Weights of a small autoregressive pixel model.
Model: 5.18M parameters, width 320, norm layernorm.
Data: trained on telescope images of galaxies (Galaxy Zoo DECaLS), 23.0 epochs.
Rows from block 2, named by matrix and row number. Rows with one number belong to one attention dimension. Each number is 200 + 20 x the weight over its row's rms, rounded and kept within 0 to 999. All counts start at 0. After the name is the row's rms in percent of the matrix's.
# q: attention query (model.blocks.2.attn.q.weight, 320x320), inputs 0-159
# k: attention key (model.blocks.2.attn.k.weight, 320x320), inputs 0-159
q.16,102,192,213,229,184,211,238,204,199,172,215,191,160,217,178,156,208,244,218,227,163,206,177,176,213,204,208,209,211,177,174,188,218,190,204,189,203,199,201,193,186,215,176,222,167,224,220,196,223,188,161,228,177,197,202,234,212,197,190,199,197,209,173,182,241,151,218,212,205,192,226,187,169,192,221,216,235,179,195,185,209,226,186,182,203,220,179,213,219,196,178,231,189,160,200,200,185,199,172,202,174,198,212,225,202,174,196,208,221,206,205,241,177,190,237,187,219,168,203,202,209,218,223,194,182,205,146,207,212,165,208,224,206,220,205,192,174,213,236,196,186,197,177,185,194,162,202,189,190,196,211,194,209,228,187,194,153,197,202,192,197
k.16,097,185,211,180,175,183,199,203,180,219,182,218,172,158,216,181,218,179,181,225,204,186,185,194,250,257,170,184,181,179,191,222,208,170,195,209,192,158,185,224,204,200,201,193,236,179,211,172,182,232,153,210,165,212,205,184,216,176,199,196,180,150,218,208,200,193,202,208,202,217,199,209,169,210,169,198,146,217,211,173,231,212,174,226,198,209,199,197,183,200,209,223,219,223,205,221,225,203,179,211,211,207,171,197,176,174,218,203,212,134,230,175,201,221,200,217,195,192,193,208,210,215,196,200,223,212,203,196,195,212,172,166,230,206,213,209,177,229,228,198,202,226,209,246,214,195,219,181,193,156,188,207,192,208,196,192,205,222,207,191,235
q.17,103,198,209,179,171,211,208,182,181,210,179,204,205,233,183,198,178,213,220,194,183,223,220,223,151,201,196,212,208,188,184,204,202,215,198,221,218,198,173,195,241,174,175,214,200,198,223,210,173,217,212,207,213,222,211,180,197,245,210,207,247,227,184,253,143,227,192,226,212,187,180,216,190,201,166,202,202,155,195,195,189,216,166,225,181,188,193,221,193,196,211,204,207,217,211,241,237,163,216,181,182,212,240,225,202,166,197,213,194,222,200,201,197,187,189,194,220,171,202,188,216,212,203,233,204,221,255,198,207,206,207,205,221,208,218,213,233,189,215,187,194,170,166,201,177,210,188,187,184,167,164,169,188,221,204,212,183,185,186,184,196
k.17,100,229,197,206,197,188,241,169,179,217,164,226,232,181,188,182,203,184,219,213,181,189,232,162,196,202,207,186,205,197,175,207,208,239,184,206,194,157,220,183,203,220,201,182,237,190,255,171,189,175,199,213,223,184,196,226,214,166,174,200,218,214,224,191,207,233,171,171,178,198,224,196,212,180,204,158,161,212,217,190,183,180,209,187,220,205,211,171,207,182,213,166,161,184,162,175,200,190,210,176,205,178,202,183,172,185,226,194,233,210,204,178,201,211,217,190,213,222,211,219,179,214,209,163,191,210,217,169,203,210,191,186,205,222,214,231,167,213,215,222,195,195,204,169,199,187,167,218,187,218,198,197,255,174,200,221,194,169,179,197,207
q.18,103,187,224,197,227,188,179,190,159,248,204,199,194,197,199,192,195,194,220,195,186,171,195,200,219,226,214,180,176,194,195,229,197,168,213,221,226,182,216,180,184,191,172,231,208,202,200,185,222,172,209,198,230,195,214,188,194,219,210,149,196,194,201,226,215,191,213,209,214,182,220,201,213,183,203,212,225,211,192,176,178,173,206,191,203,181,205,225,230,200,189,195,208,225,206,187,222,201,218,196,221,201,215,209,213,203,184,181,196,160,187,178,212,205,208,211,183,199,220,213,236,199,170,218,224,223,143,213,246,207,216,213,185,157,175,190,192,200,148,222,190,186,179,229,194,237,206,202,197,205,168,210,229,218,194,219,221,182,236,196,167
k.18,102,173,183,195,189,238,185,169,241,225,204,208,191,210,204,197,171,184,208,210,243,190,238,176,217,166,190,194,198,196,208,201,225,171,222,183,194,194,199,227,209,185,228,191,202,197,199,200,212,174,176,175,171,210,242,190,174,214,202,231,212,206,214,227,205,181,216,233,176,239,198,204,191,205,205,196,214,179,193,212,171,192,190,188,203,220,196,181,194,202,184,167,225,174,214,182,198,169,229,157,206,208,196,225,202,203,248,198,147,161,196,219,247,184,187,198,183,207,215,166,193,187,197,180,186,199,228,179,242,180,205,175,205,189,183,180,188,226,229,191,221,192,194,184,214,215,202,223,183,195,220,219,168,201,219,187,194,174,179,236,210
q.19,118,229,212,226,174,200,215,186,192,187,214,173,166,172,195,165,217,206,196,187,188,209,160,211,237,218,184,203,162,203,210,204,198,221,182,218,211,212,178,200,241,229,221,219,176,230,214,194,182,192,217,204,214,211,185,233,173,193,189,202,195,199,196,171,172,197,257,221,199,199,196,204,228,199,234,180,220,207,188,205,169,164,179,205,165,178,193,192,186,185,207,197,212,218,190,236,178,241,198,201,166,207,241,198,210,188,199,220,190,169,189,237,230,222,201,199,221,223,191,234,200,178,228,180,220,173,212,201,221,213,189,245,201,219,205,172,203,200,206,181,222,213,183,198,194,209,208,197,196,182,218,220,186,234,209,188,201,206,223,176,234
k.19,108,183,232,198,219,216,203,219,208,206,199,225,170,210,178,236,196,215,264,222,223,205,216,210,215,203,184,203,190,249,218,227,199,191,201,218,192,176,206,228,230,223,224,200,199,187,180,214,240,226,192,208,252,233,203,227,197,230,180,204,213,197,221,186,210,210,178,169,193,242,190,224,182,195,188,219,203,221,210,221,182,225,190,235,203,179,192,201,212,182,155,203,238,253,210,168,204,181,199,156,199,194,191,159,198,221,204,196,197,199,204,203,162,219,177,203,196,194,200,182,231,196,192,226,184,234,206,220,202,177,164,202,178,178,188,215,185,189,209,202,168,235,219,186,191,168,200,158,223,187,214,211,180,175,206,211,183,194,186,196,203
q.20,108,188,187,223,195,192,233,194,218,184,170,232,171,215,176,192,208,204,215,227,207,219,203,182,210,216,194,183,198,209,184,196,210,157,198,229,222,227,199,221,157,214,196,165,219,197,211,187,222,215,179,201,170,205,158,192,234,231,204,196,196,235,186,184,191,200,180,228,174,208,211,187,158,189,198,197,167,206,233,165,214,210,198,183,221,171,186,185,201,211,211,177,199,217,234,226,170,175,156,194,209,189,227,182,181,191,181,170,173,185,181,207,185,171,196,207,200,179,213,195,216,197,250,186,190,228,186,229,216,245,158,200,216,172,197,213,173,178,184,187,198,207,199,215,180,204,205,208,187,177,183,200,177,228,153,207,196,222,189,187,213
k.20,103,222,203,212,186,184,224,205,222,256,193,177,151,212,199,199,217,180,189,206,221,179,204,211,234,172,175,230,230,215,188,213,192,189,221,219,190,185,206,170,197,191,239,234,227,206,209,180,217,193,197,175,198,188,207,199,220,178,227,247,193,177,200,205,194,222,176,168,206,184,192,175,187,228,172,218,175,200,177,216,203,220,219,165,185,202,232,223,207,188,188,217,217,184,206,229,187,199,186,223,184,194,215,185,214,178,165,188,237,199,182,191,221,209,212,224,170,191,211,193,213,180,182,213,201,225,206,207,192,200,193,196,196,224,238,167,164,166,212,254,216,174,194,223,235,201,211,218,227,203,169,199,194,190,219,211,200,190,207,196,215
q.21,106,189,204,187,180,208,196,202,176,207,210,218,174,212,194,186,235,170,172,187,227,199,198,235,205,175,200,164,211,188,231,182,244,215,201,240,206,196,166,199,193,227,215,201,176,198,186,212,183,209,179,216,217,223,190,173,212,186,204,237,176,218,177,206,176,238,198,163,210,194,209,181,167,207,171,224,181,188,216,182,212,179,223,223,194,184,198,186,211,204,230,211,211,227,212,169,218,188,217,207,194,211,208,196,223,184,203,164,206,180,188,204,227,201,162,202,224,189,160,186,209,195,207,217,214,207,225,195,212,205,193,199,175,206,204,219,225,184,242,182,205,196,218,205,210,239,191,239,218,186,221,191,175,178,232,233,196,235,244,184,235
k.21,097,189,232,191,230,194,237,226,217,173,203,188,188,223,133,179,196,227,203,187,242,216,205,183,211,222,240,197,187,217,181,200,206,210,203,220,213,201,196,224,200,193,198,174,168,224,226,207,170,221,208,180,190,219,184,187,216,221,193,222,198,214,220,236,201,202,164,221,206,175,212,189,178,196,182,195,191,182,172,205,221,181,202,201,203,250,217,187,211,194,190,172,211,171,188,209,191,221,172,176,166,146,197,192,245,201,179,216,242,213,203,189,190,215,198,187,190,235,207,190,217,195,237,221,193,195,222,205,191,205,198,185,202,241,200,186,202,192,163,220,176,203,214,209,214,204,220,211,191,206,172,214,215,235,194,230,203,199,214,210,204
q.22,109,192,231,183,188,182,187,165,202,230,194,224,201,209,193,161,208,172,192,224,173,195,197,164,185,176,214,184,199,181,206,212,192,185,202,203,189,182,220,191,192,208,223,159,171,195,211,221,143,241,186,166,218,213,194,217,195,188,200,203,200,147,229,206,226,212,214,187,173,209,199,171,173,189,230,229,219,200,195,227,207,185,236,190,238,204,166,212,207,234,222,247,222,172,206,198,214,189,191,227,219,168,197,200,225,207,217,198,211,146,236,176,196,202,157,204,177,182,198,204,183,203,195,214,197,205,219,205,174,177,229,218,207,194,194,214,200,193,214,206,188,212,226,154,181,190,187,211,174,192,190,207,156,216,183,207,161,198,249,205,184
k.22,109,182,191,175,199,241,199,203,199,229,211,189,200,223,186,211,200,222,148,208,202,239,224,198,216,188,220,173,192,210,209,196,193,167,178,190,228,205,158,185,225,204,190,194,215,193,189,203,227,181,237,197,206,191,230,223,192,202,182,176,165,215,208,200,193,232,190,204,187,209,173,204,202,217,226,162,177,222,198,168,220,189,175,168,179,177,201,167,197,224,223,175,190,185,197,211,214,208,205,216,201,184,184,203,178,183,229,218,207,183,203,213,148,168,179,198,162,183,239,188,156,200,223,197,210,210,217,208,181,184,226,206,231,209,179,199,186,205,209,199,169,207,195,224,161,187,234,243,198,208,217,202,199,194,223,181,252,197,193,183,211
q.23,115,236,181,195,236,196,221,203,179,191,214,172,174,218,203,211,214,167,213,187,167,203,219,210,208,210,236,220,239,185,230,175,219,193,187,175,187,178,213,172,194,235,212,198,219,223,212,225,202,219,213,178,222,208,180,234,193,189,229,223,187,212,196,228,176,213,192,189,220,208,233,194,177,194,233,227,190,192,190,180,219,241,205,201,208,202,201,190,169,217,193,197,154,162,184,182,171,220,228,207,179,193,189,226,184,189,176,212,195,224,223,164,210,216,179,182,171,202,194,193,216,236,211,200,172,220,162,219,167,227,216,204,187,186,218,194,222,202,217,198,208,192,227,200,191,218,187,214,191,195,187,186,182,177,206,216,188,234,199,211,175
k.23,106,204,188,196,236,177,193,213,191,204,210,223,198,198,216,216,182,215,184,210,221,261,180,177,184,184,196,206,163,182,173,209,195,217,203,214,192,204,212,217,209,187,184,211,212,201,196,185,176,196,222,199,189,183,176,205,211,262,201,207,202,206,223,240,213,191,214,181,217,194,173,171,189,213,229,219,194,202,166,164,203,191,194,211,175,179,207,187,209,205,195,217,141,234,192,190,196,224,184,196,182,204,225,212,207,204,196,218,203,192,243,171,203,180,167,191,194,183,189,219,192,198,188,210,187,179,239,188,191,194,214,187,218,210,222,242,186,204,205,174,204,220,157,224,207,150,182,199,181,202,210,201,229,196,199,212,246,202,182,237,216
q.24,104,183,221,153,188,149,197,217,208,198,225,193,230,235,212,168,217,174,174,201,184,235,208,197,197,208,210,202,212,217,181,217,212,230,213,194,213,190,200,211,223,190,186,167,205,179,195,214,201,211,199,226,201,198,205,246,194,181,173,211,191,206,181,195,219,252,170,184,167,188,197,216,175,187,211,214,213,212,182,192,215,182,181,224,187,198,212,193,184,217,201,206,198,204,219,201,201,260,185,196,193,187,215,192,213,200,193,188,182,195,183,208,164,237,180,169,234,219,219,207,220,206,169,191,197,205,203,166,179,192,192,182,246,177,213,201,200,179,212,186,199,187,177,186,158,180,211,197,211,194,205,183,175,187,220,210,216,190,182,158,190
k.24,099,213,181,227,174,223,204,206,214,167,148,242,203,173,179,240,212,197,188,190,193,195,188,179,176,228,205,215,209,159,217,217,204,225,167,196,181,215,215,198,205,203,200,206,222,243,195,214,178,177,192,192,233,209,204,200,207,192,199,155,194,194,241,173,212,232,213,191,173,190,155,203,241,192,187,199,214,234,231,184,200,208,179,209,183,225,178,226,211,201,191,191,202,152,176,171,188,209,208,202,186,203,215,192,177,235,191,151,238,179,192,198,206,235,167,196,193,201,187,218,172,216,203,227,201,189,191,183,183,193,189,208,216,196,213,162,168,223,177,209,176,214,225,231,168,185,185,195,176,218,219,191,217,245,213,197,223,187,187,192,174
q.25,113,181,207,223,187,195,167,224,215,213,229,224,213,164,214,220,222,223,192,178,235,206,194,185,148,179,225,188,210,199,197,170,211,195,220,157,178,217,186,213,223,198,204,194,202,172,162,220,172,169,223,242,179,202,211,170,200,189,247,201,201,218,205,181,235,184,205,220,186,188,181,186,179,180,187,209,191,190,211,185,175,186,198,203,199,210,206,213,200,204,188,217,241,196,227,212,170,198,202,226,223,197,156,185,203,185,188,232,212,193,201,191,185,203,214,185,202,238,205,218,217,201,190,187,209,188,192,207,198,214,164,183,213,197,162,202,180,192,206,182,169,213,219,194,226,166,187,168,210,201,223,168,209,190,203,200,211,195,181,185,211
k.25,107,195,215,162,172,185,194,202,199,198,220,178,194,201,194,161,210,191,212,219,217,158,219,208,218,208,207,184,179,194,221,199,219,250,195,172,199,251,174,225,236,210,203,214,154,208,201,206,215,202,202,203,209,222,184,193,223,190,203,161,194,220,196,206,217,210,242,220,214,196,192,171,209,197,200,241,237,172,211,196,230,222,183,168,201,205,220,203,203,200,198,173,236,238,213,212,217,200,220,244,223,222,208,189,207,195,170,190,200,180,188,229,189,199,217,190,197,221,204,207,225,190,192,187,172,226,177,188,232,181,219,206,193,191,192,171,181,230,157,191,206,184,182,150,186,191,205,190,185,163,184,218,171,243,178,225,187,190,214,178,191
q.26,113,164,200,225,176,222,160,212,180,174,244,227,188,193,215,214,213,187,186,192,227,243,222,204,222,183,201,186,174,207,232,198,175,209,153,196,180,221,201,192,200,186,239,199,197,199,229,221,206,208,180,205,184,174,198,203,198,176,172,192,198,190,188,188,157,196,216,196,173,213,208,176,193,215,195,176,205,215,198,198,212,191,184,193,215,215,197,211,206,184,217,190,197,167,202,186,228,179,190,201,207,203,223,181,225,223,204,200,231,202,168,201,184,204,182,252,206,196,205,242,197,206,195,201,216,190,170,227,210,199,233,203,175,243,196,204,214,237,201,214,213,229,213,194,216,159,202,228,214,187,217,210,218,195,183,218,215,185,192,215,201
k.26,115,208,242,195,203,152,200,194,217,193,180,183,209,196,215,205,183,206,211,216,204,188,219,166,172,172,193,189,257,206,213,166,194,171,230,192,222,202,226,169,182,218,193,195,214,214,184,219,147,204,202,190,211,203,227,227,180,213,204,206,207,184,208,216,190,204,199,239,191,196,190,177,203,213,187,219,188,175,233,228,196,241,195,207,190,195,196,200,179,207,166,193,184,195,173,206,187,212,217,203,184,237,220,162,198,147,202,217,200,189,201,216,186,176,203,229,211,174,217,190,164,210,211,184,206,206,199,225,200,210,217,227,218,220,186,234,193,221,151,190,200,209,217,187,232,189,194,178,200,197,183,198,202,146,227,201,184,250,215,201,170
q.27,112,211,180,199,209,219,193,195,195,186,177,215,200,195,224,201,238,249,197,205,170,192,199,212,207,195,217,203,202,198,217,186,249,202,201,185,204,221,210,222,203,187,187,176,200,205,234,191,205,208,165,225,184,188,252,184,211,227,196,203,226,215,214,217,190,155,252,196,173,197,189,197,216,178,204,187,234,198,200,177,227,202,170,183,145,200,170,210,234,166,210,198,212,211,212,180,161,218,187,203,151,192,182,207,204,205,243,211,189,190,187,215,195,201,207,188,201,227,185,201,191,213,196,172,237,193,194,265,187,186,235,217,190,210,187,181,189,186,215,203,223,195,220,201,229,181,193,165,198,201,198,169,187,177,221,209,175,194,184,194,204
k.27,106,246,200,222,207,209,218,209,204,196,231,168,196,191,192,188,235,197,169,219,204,198,191,190,219,216,216,187,178,213,183,184,183,230,134,195,186,219,196,210,157,221,195,220,216,200,198,218,198,198,243,193,233,191,195,197,214,159,171,209,195,210,163,210,190,204,213,212,217,184,193,206,194,188,201,162,184,202,177,213,190,189,169,196,248,184,203,194,215,207,192,197,204,206,201,249,231,210,202,200,231,172,185,216,173,188,240,191,193,179,213,205,193,191,214,176,223,197,234,164,214,187,174,204,197,185,179,203,166,205,223,201,245,210,226,207,176,192,199,197,215,213,189,240,208,182,192,200,219,175,223,214,224,162,179,262,173,218,193,157,195
q.28,104,213,208,217,203,210,166,192,163,207,202,215,184,225,173,191,203,192,159,196,183,206,202,211,209,196,166,177,186,220,200,209,192,208,227,218,172,199,169,201,180,206,175,204,204,221,212,225,207,153,185,232,191,215,196,204,216,203,215,197,200,197,177,212,209,221,201,190,208,199,172,222,242,197,214,209,242,215,189,225,203,201,202,217,184,191,218,194,174,191,163,235,180,223,190,198,190,217,173,175,182,238,221,216,197,227,155,191,185,216,200,206,168,192,185,168,207,179,202,196,178,197,228,169,192,206,172,159,194,186,186,209,185,194,234,189,198,210,187,215,193,207,206,194,172,235,192,207,210,163,191,223,222,194,208,221,192,186,224,204,187
k.28,103,195,224,142,177,198,240,212,220,153,159,197,170,222,186,189,209,207,225,189,176,194,177,201,219,215,234,224,219,183,226,199,198,190,202,204,233,228,227,197,189,195,175,171,186,207,177,206,170,195,177,204,172,218,203,237,192,188,204,197,205,210,213,187,217,223,195,233,190,238,174,186,178,203,182,213,172,193,202,198,207,170,245,207,189,198,177,206,190,244,214,208,221,192,240,211,224,180,195,190,220,204,169,228,217,181,192,198,207,201,189,178,215,202,208,218,187,204,237,214,197,217,214,181,187,200,199,167,179,228,185,236,183,178,166,202,170,207,182,218,164,202,234,209,210,201,176,192,185,218,189,194,195,209,189,221,201,214,183,193,219
q.29,107,222,171,175,222,173,167,189,180,210,182,191,210,186,226,211,182,180,182,196,200,200,254,193,197,178,222,209,198,171,173,210,159,208,209,220,232,187,184,219,198,188,212,207,202,201,242,227,174,200,198,210,206,160,217,231,211,187,211,190,216,223,196,198,198,184,171,199,209,245,208,211,190,191,168,196,226,221,165,174,227,147,178,216,201,213,162,214,198,200,200,201,202,201,182,217,160,191,206,195,202,199,171,201,180,221,189,202,207,202,223,189,178,178,205,209,162,216,198,188,201,170,179,189,235,212,159,220,184,203,181,186,176,210,213,186,169,208,211,187,211,208,161,146,227,143,237,180,199,190,223,225,191,202,190,205,190,189,197,239,259
k.29,102,203,209,246,208,186,187,200,218,173,209,201,216,202,197,217,180,199,188,181,210,201,185,186,214,187,214,174,180,205,208,208,231,178,188,168,190,198,185,189,195,186,177,191,201,195,213,190,195,173,201,217,193,133,256,225,198,173,176,195,184,201,180,226,212,164,215,222,188,200,175,177,223,195,202,193,211,205,184,173,205,185,189,213,226,203,197,182,190,201,185,198,230,212,214,169,209,207,245,212,208,236,217,164,203,214,228,217,206,203,199,201,213,187,190,174,233,227,206,195,254,211,179,170,203,164,200,174,203,183,196,226,194,193,204,191,178,213,179,231,173,248,184,176,143,206,180,191,202,232,211,225,216,201,181,198,190,184,176,205,182
q.30,113,237,209,205,180,213,234,215,192,204,216,140,145,219,193,240,214,174,216,212,216,194,187,220,223,179,229,206,206,192,168,202,156,219,202,223,221,214,197,168,220,202,181,167,193,176,164,177,164,178,161,192,222,176,226,182,188,164,209,193,225,186,179,189,230,178,197,203,218,228,222,207,172,195,182,177,215,188,178,176,221,152,204,216,206,203,201,227,191,181,207,202,208,183,219,197,209,193,218,166,220,213,195,213,167,199,210,198,195,230,198,184,225,223,213,173,226,181,201,218,178,183,185,192,193,198,209,215,231,209,216,201,190,194,216,182,201,220,196,214,200,189,167,207,198,210,226,207,193,226,201,212,173,182,225,162,168,241,184,234,195
k.30,102,189,185,217,242,167,180,219,219,221,187,212,231,191,173,194,195,173,199,163,216,146,216,197,184,165,198,197,181,204,208,160,180,188,198,201,190,213,220,226,199,203,164,217,177,196,225,190,200,164,217,221,176,211,191,177,235,201,210,215,198,215,172,232,203,142,211,194,228,192,199,224,246,184,201,186,183,185,187,214,213,186,226,234,195,208,176,199,166,186,223,184,170,172,233,196,191,247,224,235,160,210,186,193,173,189,189,210,157,167,222,197,218,182,216,164,225,196,207,214,232,216,166,225,201,193,183,179,217,189,179,195,200,184,203,234,194,188,188,222,226,234,186,178,208,207,204,211,175,198,182,218,208,181,172,171,201,220,218,208,230
q.31,091,220,190,181,190,200,178,195,202,195,176,255,223,215,195,177,218,257,179,222,185,195,223,163,166,203,183,212,206,232,167,194,163,183,197,176,236,207,201,235,177,178,175,204,187,190,167,162,218,211,197,218,189,212,216,186,218,231,218,192,183,230,194,226,201,182,168,196,179,210,197,175,197,174,197,210,181,200,194,218,225,169,192,171,190,217,179,209,220,224,184,181,187,214,215,199,186,205,167,206,168,178,185,204,204,194,190,190,187,220,166,234,186,177,185,208,215,207,174,197,224,221,150,218,242,192,200,234,229,220,207,186,224,223,203,209,169,194,219,218,190,170,194,215,218,222,172,177,193,240,228,177,230,216,171,223,234,221,200,218,203
k.31,083,235,210,218,160,229,190,191,171,182,224,150,208,173,220,220,220,201,196,166,179,199,175,208,199,185,191,211,211,190,195,226,207,207,201,191,213,194,187,219,175,194,220,178,214,207,229,202,182,214,184,201,198,201,202,192,175,164,202,180,214,195,205,173,204,234,208,244,222,169,201,192,180,213,211,228,196,207,221,207,178,175,207,201,190,198,217,194,202,208,197,209,174,195,151,210,222,208,169,157,214,196,218,177,187,149,229,209,205,177,187,214,191,199,216,169,206,193,210,174,201,246,201,202,208,224,203,198,194,213,206,163,228,195,197,198,162,204,213,177,190,194,209,213,180,171,167,170,219,181,176,204,198,224,192,175,178,165,221,231,179
q.32,097,234,207,196,203,204,199,244,183,183,183,243,210,184,187,176,201,177,212,196,217,198,219,227,226,231,184,215,200,201,202,199,194,167,210,202,194,199,175,212,209,163,229,188,206,194,201,170,189,172,193,189,228,211,223,219,211,182,183,177,159,204,181,189,181,193,186,185,207,216,197,173,186,224,192,158,189,202,170,183,174,189,220,199,172,181,185,202,202,205,182,168,207,207,231,189,177,230,189,209,200,214,200,202,156,223,188,166,189,241,210,191,220,214,187,217,223,202,210,240,196,200,193,184,225,201,176,162,200,213,252,195,206,181,226,188,207,216,173,186,181,215,183,208,230,195,195,194,219,239,216,181,228,188,189,173,196,178,206,189,220
k.32,093,200,193,197,201,190,185,198,219,248,221,175,209,206,209,194,167,200,172,126,208,202,199,195,158,188,209,220,200,184,178,178,177,217,214,196,177,228,238,243,197,190,177,188,217,184,194,230,185,185,199,205,182,172,187,188,174,192,204,229,217,232,147,175,173,191,194,203,218,175,204,211,190,190,198,215,165,188,197,199,172,220,228,220,195,168,199,225,171,227,152,222,203,202,224,183,206,195,192,190,186,228,207,178,211,214,189,195,190,236,197,191,156,199,163,168,200,175,178,197,198,216,178,191,180,209,197,193,215,189,176,221,213,202,221,205,236,205,212,191,215,193,195,223,207,216,218,191,205,190,235,189,168,213,205,188,208,210,189,221,210
q.33,106,216,226,164,206,200,166,227,165,222,204,197,211,226,222,208,226,227,213,167,174,222,196,199,186,195,201,174,181,196,259,207,202,184,196,215,195,187,215,218,268,225,204,228,172,214,186,237,226,190,191,207,213,174,173,222,232,181,221,206,203,227,215,211,201,184,209,170,226,161,184,180,219,164,191,210,198,222,181,192,176,202,192,164,184,191,202,186,205,184,190,177,217,187,227,229,198,200,193,207,193,201,174,216,205,189,174,206,228,156,184,183,201,207,205,154,231,181,212,183,224,184,187,191,189,160,188,223,229,226,143,197,143,183,167,192,184,181,197,212,190,185,185,195,194,187,201,176,190,217,192,200,206,219,175,205,214,170,184,238,187
k.33,105,189,215,182,186,208,208,212,188,203,208,211,180,187,200,208,195,208,196,186,197,213,181,222,190,200,177,167,171,220,197,218,198,184,187,204,194,219,217,251,176,214,193,214,180,227,218,178,214,178,153,192,188,219,228,191,211,220,183,203,194,199,211,198,206,217,228,255,201,241,157,204,205,186,199,202,219,212,215,189,177,211,169,202,187,183,204,244,195,183,218,183,223,216,200,232,195,199,213,179,205,207,194,208,231,208,214,150,180,210,192,208,222,190,177,230,220,218,182,170,174,197,216,230,187,183,215,209,191,232,196,183,197,213,210,213,179,225,179,208,192,227,216,186,164,229,207,227,193,232,201,206,191,226,215,216,187,190,208,205,200
q.34,110,238,183,193,214,156,178,218,179,176,212,212,210,223,161,221,205,169,188,183,225,191,211,243,200,180,181,201,206,206,168,186,179,222,214,182,202,204,213,212,189,214,226,201,226,189,226,215,195,195,196,233,182,211,177,189,185,164,199,211,196,192,173,236,219,167,157,160,195,236,184,218,217,199,184,188,194,209,166,188,202,198,213,209,209,209,204,176,219,186,251,189,173,232,164,183,196,212,168,190,185,215,225,206,184,189,200,197,216,214,198,187,183,211,198,142,196,221,220,188,196,221,190,169,201,204,188,218,169,230,186,187,197,184,192,207,160,189,214,188,214,185,222,206,223,221,173,226,202,182,172,179,226,160,207,214,230,198,214,204,188
k.34,101,215,175,203,176,200,204,216,199,145,174,197,189,209,194,205,202,200,191,182,196,224,192,184,226,185,214,211,201,191,211,185,202,167,180,205,205,213,180,194,169,198,198,183,168,188,172,206,165,187,220,200,187,184,212,199,224,195,226,195,195,216,206,204,173,202,217,216,194,222,184,157,168,176,211,209,161,190,177,164,234,187,199,223,190,199,179,223,210,212,201,213,196,210,184,195,195,217,182,209,160,202,188,185,177,208,192,160,197,223,196,188,190,159,201,197,234,216,201,217,211,218,214,187,211,206,193,177,239,233,180,231,190,211,190,150,176,225,158,207,211,200,185,217,223,189,207,182,229,206,205,173,199,197,196,201,198,211,237,216,184
q.35,104,205,219,204,194,234,201,184,214,201,208,218,210,218,211,182,182,197,218,225,228,174,178,180,197,227,185,202,211,172,158,193,195,214,223,154,211,209,244,191,190,195,209,229,224,165,208,186,206,203,229,239,232,238,193,251,196,206,188,204,161,194,183,218,242,188,209,175,197,207,196,173,222,170,190,193,179,182,209,192,141,196,188,221,187,203,198,144,208,182,187,227,200,207,182,191,190,221,221,213,201,177,225,217,178,199,213,212,189,196,198,197,231,213,226,184,186,173,199,205,206,186,196,198,169,231,191,195,177,212,198,192,204,210,215,205,191,205,232,210,183,208,206,170,189,200,215,175,183,217,200,172,199,216,224,191,198,149,203,197,194
k.35,105,194,176,199,186,226,225,193,199,206,182,195,185,209,226,185,176,152,151,164,199,205,201,206,174,214,199,198,169,156,211,181,185,213,186,202,200,192,187,222,173,231,194,192,215,202,193,234,187,215,201,227,180,181,208,177,213,199,246,219,173,202,189,183,201,181,183,183,207,200,178,200,196,179,199,206,225,216,223,181,237,190,184,219,219,176,215,182,206,204,184,211,223,177,197,217,214,232,209,185,186,201,151,193,231,220,214,174,161,228,205,187,206,201,185,173,212,201,185,180,187,240,201,206,232,226,180,178,236,200,197,217,192,184,171,189,195,198,206,183,179,201,190,211,214,178,248,193,214,194,221,169,201,226,205,241,214,201,185,190,205
q.36,097,193,244,178,196,212,211,197,220,210,214,169,195,203,170,226,242,180,168,197,213,202,180,189,214,178,217,214,200,219,217,206,197,226,210,191,216,236,207,158,219,217,202,226,191,209,183,191,185,208,198,200,230,199,196,230,174,203,228,191,202,219,184,183,212,162,229,178,235,207,233,207,199,165,223,193,210,187,190,195,192,183,204,176,157,201,183,183,168,175,175,200,175,185,217,186,219,188,240,192,193,194,230,181,195,188,219,217,214,219,191,213,217,191,242,205,181,177,205,149,188,192,217,226,189,183,206,215,187,174,202,191,201,209,226,223,226,190,211,202,197,184,229,215,176,194,211,231,190,247,196,218,198,188,216,165,190,194,234,192,188
k.36,102,177,186,228,219,203,190,245,202,191,206,184,194,178,214,198,186,191,198,197,207,169,191,180,176,219,181,184,182,196,211,224,217,226,211,194,237,197,184,208,182,193,182,189,184,186,232,193,190,222,165,203,224,243,181,209,182,233,181,221,182,185,185,213,217,201,190,196,227,209,178,218,207,215,257,198,179,223,217,175,240,155,179,221,199,216,192,197,221,183,200,228,154,178,177,175,195,226,174,197,207,186,184,182,228,203,213,238,171,184,241,196,187,196,161,183,199,209,193,185,209,210,167,227,235,191,180,230,238,208,205,219,190,170,204,226,207,172,235,188,194,225,212,231,236,190,189,232,211,177,195,205,206,203,202,232,192,192,210,219,223
q.37,102,237,175,207,176,235,200,235,236,183,228,189,180,224,170,228,195,208,166,193,194,203,231,183,216,190,173,174,213,220,188,182,213,219,177,162,192,233,195,201,231,182,172,193,234,202,224,176,190,185,223,231,209,212,155,167,219,179,165,214,185,201,191,189,207,214,212,214,202,159,170,224,228,211,209,226,193,193,210,218,225,259,228,210,216,192,207,214,208,217,208,213,198,179,180,221,198,173,176,177,203,192,203,228,192,167,178,192,206,185,166,216,174,221,207,200,197,180,208,181,216,179,201,192,232,193,211,186,163,196,218,169,213,180,189,204,203,221,174,204,205,193,230,227,186,192,181,212,185,166,185,169,194,182,243,230,218,189,183,184,181
k.37,100,192,184,220,213,211,195,201,185,200,176,208,201,183,191,172,210,187,207,184,190,220,194,223,165,215,181,208,162,209,211,177,205,237,177,162,219,193,193,184,171,216,197,170,202,195,193,194,215,217,222,192,184,248,192,209,230,194,214,204,200,189,209,185,173,193,212,205,202,217,231,167,161,179,187,183,216,196,216,168,262,211,186,198,181,218,221,173,184,219,238,222,196,176,208,204,215,217,205,229,174,205,192,183,223,216,195,176,191,208,229,212,201,209,201,191,212,184,202,189,201,227,207,226,204,226,179,217,172,197,202,209,243,179,189,252,200,194,212,165,195,199,221,214,210,215,184,219,196,180,183,173,208,197,212,221,221,212,225,187,168